A small class-conditioned image diffusion model, trained from scratch.
Model: 21.6M parameters, 32-pixel images, norm layernorm, activation squared_relu, moe top_k, patch size [4, 4], layers 8.
Training: adamw at rate 0.0024, 9800 steps, batches of 256.
Rows from block 5 of a small class-conditioned image diffusion model, named by matrix and row number. Rows with one number within an expert belong to one neuron, the router's apart. Each number is 128 + 24 x the weight over its row's rms, rounded and kept within 0 to 255. All counts start at 0. Numbers have three digits each.
After each expert's rows are labels from the 100 images, of 14848 (inputs lightly noised), where the router gives the expert most weight on average: "strongest on" is what is common among them. Only what is clearly more common there than usual is listed. The data: microscope photos of single blood and bone marrow cells. In brackets: how many of the 100.
# router: router (model.blocks.5.mlp.router.weight, 64x192), inputs 96-191
# up: expert up (model.blocks.5.mlp.up, 64x192x192), inputs 96-191
# down: expert down (model.blocks.5.mlp.down, 64x192x192, transposed), outputs 96-191

# expert 16
router.16:092163128141137101123095108066149119110127119148109114158123141089088103119151141094146171144161147168139175135122122126169126092117147122117104168129130152119079160135128104160089181092120129123150155154120124125155104149137076116150175172155083136173124142124139109125117145113136094157
up.0:119093140147153136169093162130106140136103146135143138121148123173162116133153117112120184125102180104144139097101108126118112160115149164126116166131129129091125155128156118123119125142128169147171113145113112145101099128118155123125114121139107119115095133091118100095165150136109160144
down.0:125059121144115151121124109142153125095113193121119131130129144129089131156179121117158131154135109085113143122107102108128121119145104146124170164116134136105160143123102108100105143109132180098087126118114143159120098116143092102110111137144151117095131133154168139166082107119159168133
up.1:143108145112132142100132168122118133143123102069124096150178127170164116107112144121133120138070135156148154131118088145120152136112130138102151127136113138127112121130168112142116146119123123126128102096131136144085150113103153123141128154182093126120155143084121075180121159159131141102
down.1:130146123134121137083082157075101126108144116126139112121130137103215114147141088114146175116137124122110120157149140067125166126081124157100145113126152142156171181141167147175117153085103159134116102123109107206137107111147119078132151121136144151138089167128144120117116092146104132103
up.2:162114128150117106113134141171135096165123153087081113121113107121126134125090129107117157135101164161147091152128111134185106148136165118146135117142128142144178154141114164175134155121120120113131139125144128137096137114145124158092096121116152154150183137100109103153090110176112157155
down.2:123089082147174107130117114098121094137117067151120141138113130139105128136147154092118141158136155105132151139106083102103119136143150163122158136136133154121126118103138094104147142103115158140113160121123109129105079041109083163147164069170102145115115122136087144135138144148159131076
strongest on: smear: peripheral blood (91); cell type: lymphocyte (39)

# expert 19
router.19:109138158135150111156102127088097148196116131139158114111121165147143127133146138106092138156132138110106129091140088130133104100125200138126089116120099072130126182154153105151153141150107125114151142152155089112133132111126070098100143130139106142141164133091157157119113174132135140162
up.0:151110096127167084134110154131100156122156122137104132127117112129096126139166107106147148177153138130084104143114131147142140140128115104126112147158153111110133128133131098172102106121163149140083138114166087136120141108097094139122132081133151108115101130093150103162101102151161131119
down.0:143132132167110086122123166172121138125118116122139120128146118094131127128114124097162165112140124068085154143138124155125143126172124150149104190153071140120153094126123102167124158153096163162137119132127178169129110143131152091064129091185093114103121152151147163109134124124099099129
up.1:101121097117137155139150148090090107130102109130143125097112129147135123076131092099123127106132135100085125149135110135180069168071100143114107171110160100123139105116130171121174116144133130144111109073130081113114113137107173118057159141128122156140130077146146147152129157131120120156
down.1:165123137098132126141122086109116128142122123139130057103112119122130109113151113116140126116151117149127138174130131147098139140129151171090142180160152104105112149134086138123136120165166131086145068167126154157140116151105132099147186141146083155158115165053122090096125099125127134107
up.2:140126142089116157122143149110147162132095151127119157114124127075131149206135159140120109105080157153137127154124132147127082158150134153145159098149106119110177112094088110156163115151131136148141173135096115111102135152081161125108139128131090155130087126140158144106167159117173160099
down.2:088128079156098142113103150133134106109119129143075112117136146113121123101129142094150131126147117123146133074110140120112120119179093133140106126105150156118109082122144121159175135066112142144127094172158108069136101143123069124112112143120140150129125098158122164191169147153095157129
strongest on: smear: peripheral blood (100)

# expert 5
router.5:106154109161144139135121079116139120126131129148134124144142169147104118141144116083127160152144139123107140154131124137130147094142149148130130088093136102119091105105163087173165157116152110145167161131161091129106106092130071105103079155102168099173158140150153137108165125090160097162
up.0:153137099120163125169131093075151138112147125088175083131112208131106120139122141161104127159155166136119172147105138116105136132135091129104151117111130113096110108128119116165105113150127099139173149109141112143120158132140121106125131135104129108136121092127116128083104148113144122094
down.0:114117099145119119125140118142117097137150129085125132149164117150139120104132061135152114141141063156159132086139099148139145101150133115100124140158146113164105127090107076126107154142118133150112139092127119142115145126140132163109143108156106079114124086122183070163155119104175111117
up.1:143136122130119129148139069072127157107112080106160118099096143139138127157125132144086135146145148142105140149090098124104120097090105107079128097156120124132125127124107133152130077168114119146155145159142176158108084135148122126106149108103129110102172129176113119103093127156185156118
down.1:127113110161140120144106133145131140097126165176124137120135102163128154086132082147128129131118050135138116125143116161135136098129161146138110151124154136155123123142156091113125113110163120127144133136096120123100147155157118136092143127154110116088114053080121133137135097156179131112
up.2:094085146132132141140074118153094142058122123126147078133092171138145129125122142137117160181170103099134125119134172119134109146149147139104157118106134140101137124125102136135111123127155133158118140086160145118138123134092122134162143107105108135157121075158117191129123123091137087113
down.2:143135113113107109126188104089139116132125120115106150146122113090164158091098129127131148148116122093126132091142120106156146111141114124123080148147159155140122135153168090085129148119116131143167150105101100093105131165134149139081154100148105109153132143103109105101123135122153122134
strongest on: cell type: lymphocyte (35)

# expert 33
router.33:130166101150122124129161112106099107102117106099168105156141091166124106146139155149110128149136100137102106100126170130153143093130132130116161127100135105121104144159112123117130110117142164080122147147111148161168120171144089165132143123124135093156127166094148140117116140071141125133
up.0:119142110111136112132154130142114132142090140129094114140104115144129112124109105200144118119120134148095121093127129117154109189084110153101151119132144137139136130152168144136146083086112111084150163115143155147116118131135113125067181119092134138063134129108131140122134124148096136124
down.0:121126161120122160111108134116156150064130133126164154131135140138131096099147162164092131145118113104150158116110125141124155126126105130131145194139138112094109159109127133131154136146132145150115143098134079118152112108129065134167161100109097129110142163125138134111135138083108113168
up.1:108147078173128136164119076131160108156136109122131132078131145169132171195126090139107100130144110109145125089105118128132100113129102116076154137137113175107081132151100118117138104105132126115115116095111167135090152154128101140173131145134105149163125103112132091138141114075119109198
down.1:137100131202103108088120126088121134145119106139153117137149105147110135102111139105130154134123119128134120079128132110131120132127092139086152099103124129104145180131170174104092126163107122195111110134144154134122139126148113135123133118163086134126154131145076155171137084101125097127
up.2:076171148049154152120149093086129107121141122112133166101085104135135123113122131189132086134135161119121138127121150106105116081142132161176136144113146148177127162123133119161137079133138168095095167109119108133106122095120139152108145127147160142141090132103116117137124126170126141145
down.2:126138087096135091145105155129150157125140114125168159123160131094129127101118150134138138148142128092156112168161136123130120139144136125120124121147100118106150128143060127131160154145143127106129122149115138029148122111126139102066113107138125133125159136123184100089115106148131142155
strongest on: smear: peripheral blood (42); cell type: platelet (27)

# expert 3
router.3:116151122165144115116077156098128114145160099138145131130128138125128120129151095136130172144151121140091143190140109084112127103105141141080108118140081110117115156139167112146123150116125107091110127077159080122133084093115064150109142181131141099156137145104131150158108154116084127153
up.0:140131123110130120116120122092170098149087140102097126085087089150096170120125147131101153139090126169109097112108129122137127121120090176122152157117102107152135138145137127103093148148138111098189095096141109151180129130142076113155132126131108134109113175115122140146140116092137144062
down.0:132112153161131100155147121148103137114127142119132103120147159198106127125163108180105143150138149086130138150128163083132131122135123137153171127148126150119126130087121135169100118161172102141119141145131167143121144108102144111154138121082088102110129105130110201113168142110106124113
up.1:094106127136105097126147109161127092122122120104167129129121150099129138139141151077102121165109134149135103100111096148118116134107123176137137124109123121099157124146093164154154172139126108144122114112172097099147107102149083101132143115146161134126168133162108116109107124102139116135
down.1:102121127111122129100145139093114113138176119105137091164124132116109135162093128144164144105146119116124136099112143094144158134129080098154121165178156066122106123136113139147120137133105134107139105116146138112105122114121117103111100183091120170157137082113125072087152109085130120175
up.2:138151163095128099133123111122162190141114130102109102121164173139102118133151174129166106110125102157096125113102174155088105135163108133128150110105141122143107126100136142092117104110152122180144133117116102119136107121138139113114146134126116081112121069111117122144139148122117119178
down.2:077125145118190114131084123137107084113124128113163111106151133148160138106101081113101100130143107146133126085136092100130118083166102147143150105142114137130133116112062110153114115128135163114122139094136125082146116117098157107142153147110133113102158152153145102143142137143119149139
strongest on: smear: peripheral blood (56)

# expert 8
router.8:111152089171143147116119105107092149140151131117153132097112129105111124155164087134112134122153103142161171112084161130123121059105112082141135167119118184139090109122108089150147122152137139144138146064098118128137129146088098140136142145132137120138124162138145127098146149139174115172
up.0:093128162148150104101097174087117124089159111099147092121091105092197091136159126162140135111122133133118111117127097148117163115156130133107126155122105103124155148130151121138128104211156142142134103140152142139126095133110147080108113098130091130133141174129126118150118126123104097071
down.0:129143101126154129134103110130129154145123166100127079143133118097150140125185119118127113130140178116159140146121097128176131079116163107144076142122073098139162143107077115152100082137159109125132154144144135153131100127159149113143123136153145124134184104150127070116106117153132074127
up.1:113114127089129109128119145146126162121130149105162126098179190147126153143171118150125146138095135133116100118122152086084108119107085182133085123148138144131110124113178138129112110083138105189162078144089149106115103117139059106152140141139144133147124095114146115128155149133091198124
down.1:115086153142091140138152133110121113142153112094144155070130115144096123108093118111120155143101124100201130115138111153118120101105098088101145153117146134097102097113145112158150167129145153097122110124119084094118139111125131142166067167107121135086107127151139134108092123094161144129
up.2:098146110128097130111133148107168134101142099148117133115164163125101152132103114066137142106148131132144190115133143101110158134127123109149144112083126127150096100104101106137111124120156145109106146131068114130163152071126077138131097176156144151103177143131149179144111075143138136129
down.2:106189154175132121148208142101138157117131115122127135160117112161178138166154113097125121146143106130095119108166123147111110161117111103090115102136153099145085130129132155097092121100138116139148111156163093117156128125149148158167143132135082122097104107125095144127104116129111142117
strongest on: smear: peripheral blood (36)

# expert 50
router.50:078170120135136113107150082093102119163148157158157095152127150121166129129144098088133121129117145174145136139120097130137155078165177095106107113121117092112090115134123122125150103072109145133123160146138090070138108103120079118168117124125097128155116137124108108135097109083143120154
up.0:104128131098082091086093151138143122144123119142112152134151123115143116129145095140117126178161078176109105117104120095183139101118113153100139121120166146107098151119111126132151126172126120124119116141154142147134156105130161121109116168101102122124128177156108109151113134117112140130
down.0:108092145166122150109108088139117112145117136124107133145101133094145092130158147120157137098160121121123134105147067135134135100099171128125126160150115118128138166122141145072144157117158102136145109141138127187122176120165118094081098121143100146161115112130160141148085149152168139125
up.1:115108168138126133150136156123127143132161150120139134115126113133129108115161131174160148135109133146119163143132141125165115078115142107188104074151099118107120135133155095168173119175140096100153134105133149136105108147114119138110160145089103104133135084131110144140119148126167145153
down.1:120121130107109164126119103143124152157116127148154115124116093130142080120131096157165106113152137147100150117167122149170094098118115127163178157117142126104123084115107191102099141102132149153136099125120114127091078167123113142115097104132124155110115117123135143104083121139137156099
up.2:109212141114174125119146161110145128129119060100137124131139106027100154039122151163127136126152122131160117082126161137146141108151139171165144111142116139164114121103140112131126137089129119153114134139119145119159118113126143090095113146104119138120086118121101153129133106158122113129
down.2:100137100092130103099131116143112113154148098147100080157103101165126129164078175169147086120135156130113148178143083133121128137126192103101131148164110120098161125153084161125127102126128169137079068116120131130152110097106115134113135141138137115134131126133124087133100126147138149121
strongest on: cell type: lymphocyte (37)

# expert 1
router.1:129138111156125152100113115079126100123170144126103112153144130125141172146158077160133126100146124121103167138135136181103146097114142132100101132136110135119127163176108083164105133095140130119067159128143103096111119081127065118092123147104114090166139112139140131135096118102148109121
up.0:117092113098174167153170114145088100137081112130125135149128143161123143145143101165121144124101175153145158104124154123144160160135162106144120157128146147099136137108135151160120154124123103092116106090099081171152142126090124098123172153128109133116154162148130132132123175117118112146
down.0:121174173168137141141125123091158160166134152132155134101136160174154182132138113144121097132152105090131136129149123136115107095101154154100148132163121107128090100126117123131118130145119123129148094143117142093093117133124068118174147142136148131107092101123143167091139129078151128128
up.1:105146156126104116171124157097156116131095120122117131166193164127138088083112121128152140123144100130156146118120139129101167107157122133123124183132113118090101145151144131137109117146122129143105154130153144122095163140101140160144123133122134173123195104175112126114149158086122131142
down.1:147112117095130137117131099129141087117077112149154118075100128113114138088122124151083091142126139138091122142098160138191129141123136114108130159113148128148118189108161120138136169117092094103197134120138136108126153133121113098126143167113109108153145138125144062100084132142138099142
up.2:075149122117128107100123115074146123111120120140152140132135148196139119111166165159150140168146075133141113132124131138138139145141149124099166168112106137131091128113109189149117126118119158121131126132153131138117163141116122084154148154162131075128132143119117111103117099150125096101
down.2:111116168125152158129125132168101129141120123164122112129126119148077139100090128133125161121192161184112136150130156088140115127143069119152145135112149148113109117138111064125124104103143106116128153125136117136114112127125123175133100145103079158115137094137152151162132107116143156116
strongest on: smear: peripheral blood (83)

# expert 4
router.4:178159106137133114138141106151102086130107136167134132172161118156084122147115122140143125139157120149143119172132100147143157084135155108119118143116137124092128152130132119149127127157132109150123144145158074167123122104112066155122126167102155106139166166142126160112113089108107133140
up.0:106137129115185148147112071181141121166152147161093132111138135161145109111120105098130125148060114112155090138164093104119101163116106141117110129101135145110138155126122131187107159115134121144141151137159140101116202128106114093161135127116156146123135141110119140134124125109155142123
down.0:106140130123126124090165122150108122092116136112149113170121129089106111142131171135142131142129103141114105149144101159134148107124089139124162068113123157143130159103162095171100074125156176101133180115146116104118128130151123091112104135104097132137155130185115119093121145134114151116
up.1:161127125117116102125158147111141083118102157117131150118148112138163113080138130145108153120140131136078117099132136129150128134161130092115112123084087127129117134123152135129108126111120135169151129102098168125158083122130089155157140103153119089101149159106137142124093145113115127138
down.1:138102139105109156133136165158156058097136086129119116128093100143133109109128132144103144113089147135118098119093086088139092115167164123159116098148140120118167099161192117135160156098109148107156129146137113113125111122139125113102114123148134125105109119138117146130149155143112161169
up.2:120151104121088121118115108114129118113130104115107075126130126146118125074173132134135124171068121116131136109116137126117138113129143121166124170134140130129124168145211111147158099113119154122144088089081117113108113146132047173136142107131128105162170152132141127118146130185132110134
down.2:110123135137108139147114130160132119121093146135132116147130142151143130134084117119138134124117161137182171114121128070117110142122155127091123166095137135124130162117078153127078184141142128102151071125146099166156131148103120091100109148100139146130163139083109135120122106119093129123
strongest on: cell type: erythroblast (54)

# expert 45
router.45:111136137115155125109106116074141133093116139143130098150106085126127122127139138117156113087154113114152134155108166182177146086149134140135161075123141134177095121113130098131135110147114152158098145146135086133136175164149110181130107182172138104132168115160159157105078181111137112114
up.0:126154154170094119119122129114126088084123131083115120131157103156141169118138085123144127097103179132118132121142119090127178166077118078128148121144120102088075163131134088138086125111134113104131109142118175118111141142124109149125143126141110124161095160142128107145112122105149119149
down.0:120166163094080119127154099100174138169110102139095141132132186145105112171109117131121084137113132155153131121158088142144069073147142131093094143104150184152128136126147135139156140107189115145163134106082124134117117093133135151111144123123140119118137096136111162110110140116147121118
up.1:136170172114161118125110119141122106095111142094113138098156149152143115093157128097145108095134092179116101148125154117121125138111127128146131141112133136086103086120125109095139112110151142139132087134099112105104112128142101203139150131122111223114115139139158069116111107093128154113
down.1:105104110143109153108140145124097147138093140130096145142151126154087112138120162131145079127144111137138124136167107153132044146111126154103102146105140172138157111130130190089112172123102065101129154140117137126126123094131181127128133148102178087112131124130137126189157116112143140115
up.2:147128117142164166151093151101100115130091117094157114122121136159132148122148122151133119123144164107099186120123107129123145094128114164173152144101116113131141148119164141162143093092137127122133123135104102100160103121164131129109132102139161130189089147137137160137160192118113112080
down.2:090087142103094109105163115128116145112088154137149135107145124083109116135132178099122152132131106119128081095128139154104129145126121121195136149154114153118119138128134144147115177088144134150129181138106169130107114109150145127096145130150102156119138135160112066108115116164154121118
strongest on: smear: peripheral blood (66)

# expert 23
router.23:106158137143160131115110071107146104153165126145168139108121146140117101151143128158130178181139112118149136166106127144106130090158154167117122122143102105145121152168137107130114131108083128141149158162164120135111108152124063123147152122147154127178102148148113180113125125085137110117
up.0:122154134137110162086114117144118096077125142111151098130081102079111135082104110133146137135156112132162139115090133120137095148128131100140143120116143117109123136124150087120147138113153090118123129110103140083174138154125056124139154087157095143153149104180164120159168153141118105100
down.0:109136155119163117102130197105104078118147100162105166096179141134141164121127114140148166107158140125131115103141128128141124132122150143083140152161154142128111165151135171105134155111141152150119137134122127130124147146154148080093111126149105128134091133145155098115103160129144128145
up.1:101148149129114166184133110134119133133109101161114102133130122155123150128187148084131123117115128118153124131104097121132113082108127116092144147110103139149153124135098120161120135124150117164128117083113114158187166131129121125204171113129125131120170100134142103132161147161086132091
down.1:130126115125122092111138133140134110169133095131123159128160185133112121117098145123117127179163134120127116098126131144102093107128077082130153096139155113095127089150099159127133144106120142092173124147106132148203127118078134124099093125135077147109124108165118151124117091149130132098
up.2:155143127116152100153113108142088155094111143182144090084112128167152082167135086060123127168123124110137124140111117103146180165132138097129099169116166113156127110136141136110115124126117105142137076135134156137139120125130143151105136102157143084122135149122184146165110130119122134090
down.2:125162155101146130098141113099155100114137081115136121132175087125136136132126134162110108100063118144087137139121134136105110087080128126168135139119143153115128130123180120128142161107102160090120156132136106158120128106157108083157126093179147162161133127147120151126138133138104115164
strongest on: cell type: artefact (37); cell type: erythroblast (36)

# expert 57
router.57:114171082139148122134135098150152096122112164153143098123130134132140157155132099153092107135179129134134145165116115112086151085144172121103113147144108130102107101162138119121166144141145164145122163129140130148133118095109066127121160186131116089149135163103117154103110161112122107120
up.0:124145084128147085138111075151149117152117144134173096080108130107120151128144083125153180095121138114104129147145133148152123135112100141105195134107166139099120084138127134105135135137125134088142127125133135148140108141130110115134128136123096150150122057141156120143099157148094122122
down.0:138129107152142121149146124145107151133127137121129105154155141138105142134139149158115140108100083106146135087081143150105162086131089132157111131143132187119144125152118094150105144130128113149130133135145150125142107108111110148171111157151149129112123123188094134172146096062084153153
up.1:071146113104108128089155134080114148116114104142161129100112155144129174120130119119098171099161156109123139136141129103140128125096123127188097164141151143093156146100120133102117107090122098095122119149148117147119106190158135134134152147109162126121162098146103113105097114127135111121
down.1:132110076127114140116162109179140098119141134083139092129138126151154108121110164107154129147131129122088095124133158143088121137100071109089129125119161070109123074168136167182138124105149127159097176124135126189160145120102115138120131092137145117158106130177184093157141150115110150146
up.2:125096115117137143107092122142148139147095147124095122069117138178143102102103146095165139133128112139126075117110133157108161180107147117134099120157142132101172187138099135106117154122122106135125102113146133160106150157114177099063152143127136128119167129108085119109162165137132143152
down.2:129088146088158104128124169114184127120102096082124107147153112108120137147126153103126156144098125138097126109122161134108135096101062088083139126115124141147122082134147088155149131110135131149121108127128113167157121139147138101096103105107141112140097118136109128141130115141140177115
strongest on: cell type: artefact (26)

# expert 28
router.28:132154096119110133119099128123128135148122131121153086128155142130137132178143152112124129146183160115127147160110131150172069110122140127120139148146097169116131123156132109105123113104147129086144144159141113142089080168131091147171143112096151134129100147183155156138117093108138144104
up.0:122150137101129154095114130144141106155158142135126099158143114110104124101095132114126105134114117101142103130137149102103147078127132132148077143120164109183174177119227130075140157174092104095105133151154137157109134121148111160109152154168141103126178125136152151147125112144112116149
down.0:118115119158093140133103090161128119081114132102166145134140113114070126114149117129117141141105147158119123132137108102135131122145132164136123128118101132123148152139132143153103100127117131167138122146109141181107141127168113141196144109101127149117128182076117111158131096113101096150
up.1:121145142130139115115150125074124089118154090125093158141094109122142164138080107128125102089127085108129164167124142109120160162109104111114170131115104129119087114113119109126114122097092183121148199127159051146128177080116099112139135117144112141103124153088120113134150154174108153124
down.1:110141108164118136125126135080112091163120129092140188141105144144080144113119127114140178162101095130114104127152150144114115101159114161155120100145108111150135123136140140133181090160159101152094188113145137123113128141125167123098106119127171130120138124119122102123089126154118109162
up.2:120133090125175103121111101189153144132089126137149135111120101111104110129189140150130102132089096159084085141078119125139153080120122126164095162155115093137114136138111109126150108107097108145098142111081165089130157090124153146095131120138173152136143127123092096108157141121081127123
down.2:145165107115146111162104133130084098149138133131119098123108155127093143148098086106136132134157140104147128131123117089128085110070153115129077096113143142159147131133119104147170141138141077119112110149147105155132137158125173095132135105118096135094073126118108135138130147192124084127
strongest on: smear: peripheral blood (92)

# expert 25
router.25:150135150100191135107133131131117136132119132119168119140128107153131130128136144134104085151100116085123122083143139146152153108079099086135139104154133123123098120115115117150167120157135147150116126120094111179122142117126140165119130131145106139145070079123140129114131110103123121119
up.0:139153126155170120156112108116112163169158132149159136154144130174062117136123141112128117108158133150148119153142091146117086134142100140065102142135109147158163145128136149098125092148124140125153159151121150130147123104157148129159149103174135091058126108126107126091149145153183087097
down.0:123140077148105140089146130164121130132094143120151114133111127140137158130168149120171133154143121134113130136099104125132153120115168163152129149093152138134069133148116118128125121127115105169170122126144150118108080126144131142137094099109137137124122125112140125133113090141121141129
up.1:117126138096139106110173160129110137143124144133121149116122144180093166163184168161104150120104114134115158121127133148100138103135156166156120062114129130126101130129163112081130154142115103090140110125120151139122125121129105119173131132137149110117179160119092084139098139170171158127
down.1:140133099118162108111116094153089120129111125120111112145141154119159108103134133117188066138177154152105117163126113122098195124121146096127135132106137151134098114156122089110146113105112103099137103111150136141124148143116170101047115128118131135108114102163107098145097140086128134126
up.2:096120157160125163147124109146165075140138110162124151106100072065145076101133125135160125091090133175148111080095127111144101124151134099141164152101147134124150086138105162174113135130115110134145134121118162129097167164136110138158149153140123111119123124164114133152144129093126145156
down.2:126126148120125128144091155144127113128150137108141137120165122125091149140141143088138154140166140079109170133101144135146136129121080135129099126099125073091116141162128117125112082118145123089173159174123125091079106072138134124106118148145093132161103146108133134125144108095141100131
strongest on: smear: peripheral blood (99)

# expert 21
router.21:097124124126151125082117097084128107161131125129148115168191121114106160139146151179138104138135150119132127151152160168121129084147107118107116143151085128154093119111144125106144109145089147145144127135128126180156114163081089130167127103130130140117117058107097137113112146122135098119
up.0:122142101120145152126142143127136154127099118163134117156108135144088103127119121103102118125157187163128109118124173127127131105160156098129155086130124123159129106175164102119133119146172092128104129105120125156161087153101140158130118163086155124124131141158120113143091143134148143091
down.0:115126138123140142114146162104147105143152121116130108199086122169103159099158128136115151105139075095105092097068096119138122106126104132125112093124130149122164139102114138094162183116139090188175149172127116105117171134123119114137127120161129099177093117160092097117122121134171153116
up.1:158110162182092133160110139137116093120153103118120101154114145139124133148129141118120143194121091106143116154155086125117116151124069136115121115130143159131140123163148141125066164139156122156093107095085106147102144122121074139094112111106084154134116139112139141165138151136112105082
down.1:104087166114164112111101139117150107105146167134130094122132128101100115138142144102110124129108121167112124109161085139158168126159116113132153103135131148099125106137080104139109173143134113097182119124134117119119121143116120126179170178141157143116097128134156124106147151140127107144
up.2:112121101104121104149128127134117122117152086149166141157136138083152104059113123126145127112147122127121148164113092161111103187098135116089114117154142144099166121165078091107177120121159097124114143078119149073136102150145142139090129099122110122159145098129156124056124129104136143138
down.2:105152106145168156139156134143168077106118149137107090168141135171095132132141161139121158137159104137136079091114131154157124131135075112132136113131111180149138109159161113149137112138078099119137129119093156151120097091090094128134121140110163107111120169181086111154142110129163150119
strongest on: smear: peripheral blood (44); cell type: artefact (28)

# expert 46
router.46:107147152127095147100095074116172112133107137123117115152108092105109088123141094082101112133164116128141134175155083147122138076136171161102118100122094136116077138126139104117110132096128098141139151114175095093086121126145062113140108103112145093103134102128112165113137132113184147143
up.0:114113118104185153107111112149107136140167148123122174145077131134115120193169109102117148110138166152131139138126091124093139140165125090147118137100142143139094123108105151133153148135140143118111167138148106139119110123135132141121130144110125106135135195124122102111124155131136125135
down.0:147129128182123102125126115137095108139141122104127153123154116161141129104144062128155143149155134123112136114122116093174119145120078176097163186119129144135118121105077118101139121160145144138130116153129175176131134120122080114221118139066113167160138132111139133146137102052132139166
up.1:126171169161065147147153118119111127158142141111153074087126100110126108120153148147112111129114078120124150155126101109149101166113149142122139125146160122115092138112160180088112105128134130181116128116150162102160143140093059144113136123109124154089140099086104108141162140161116200099
down.1:130109135144165155126130140160149102122138077101132124144124093171134147117121145138121114141127168071134154093146138127125118134148092109135131130137118132124140141114102151135130151126139099170126137172123149129167170159104099125188122145156140139121136103164113159100128080094166156132
up.2:121098106163128139143150059130135146149109122109098112117135118130127135129092113155117083137103126121102133187160107137123119125126142119126119110116144117181113129155092145113116116113106125113141155138154137174183129170098149089136135110124168128127121129151140098145087154128142123149
down.2:107121105132155125137138094161096100115135105152135104116114124122134139078117144148095138124098150140148136122128120155121145138091175109125155147135092136089146134135133131135170111155169167147148106149123160175150154120127124116153094171132123154168110124121101103173147113122125132118
strongest on: cell type: erythroblast (41)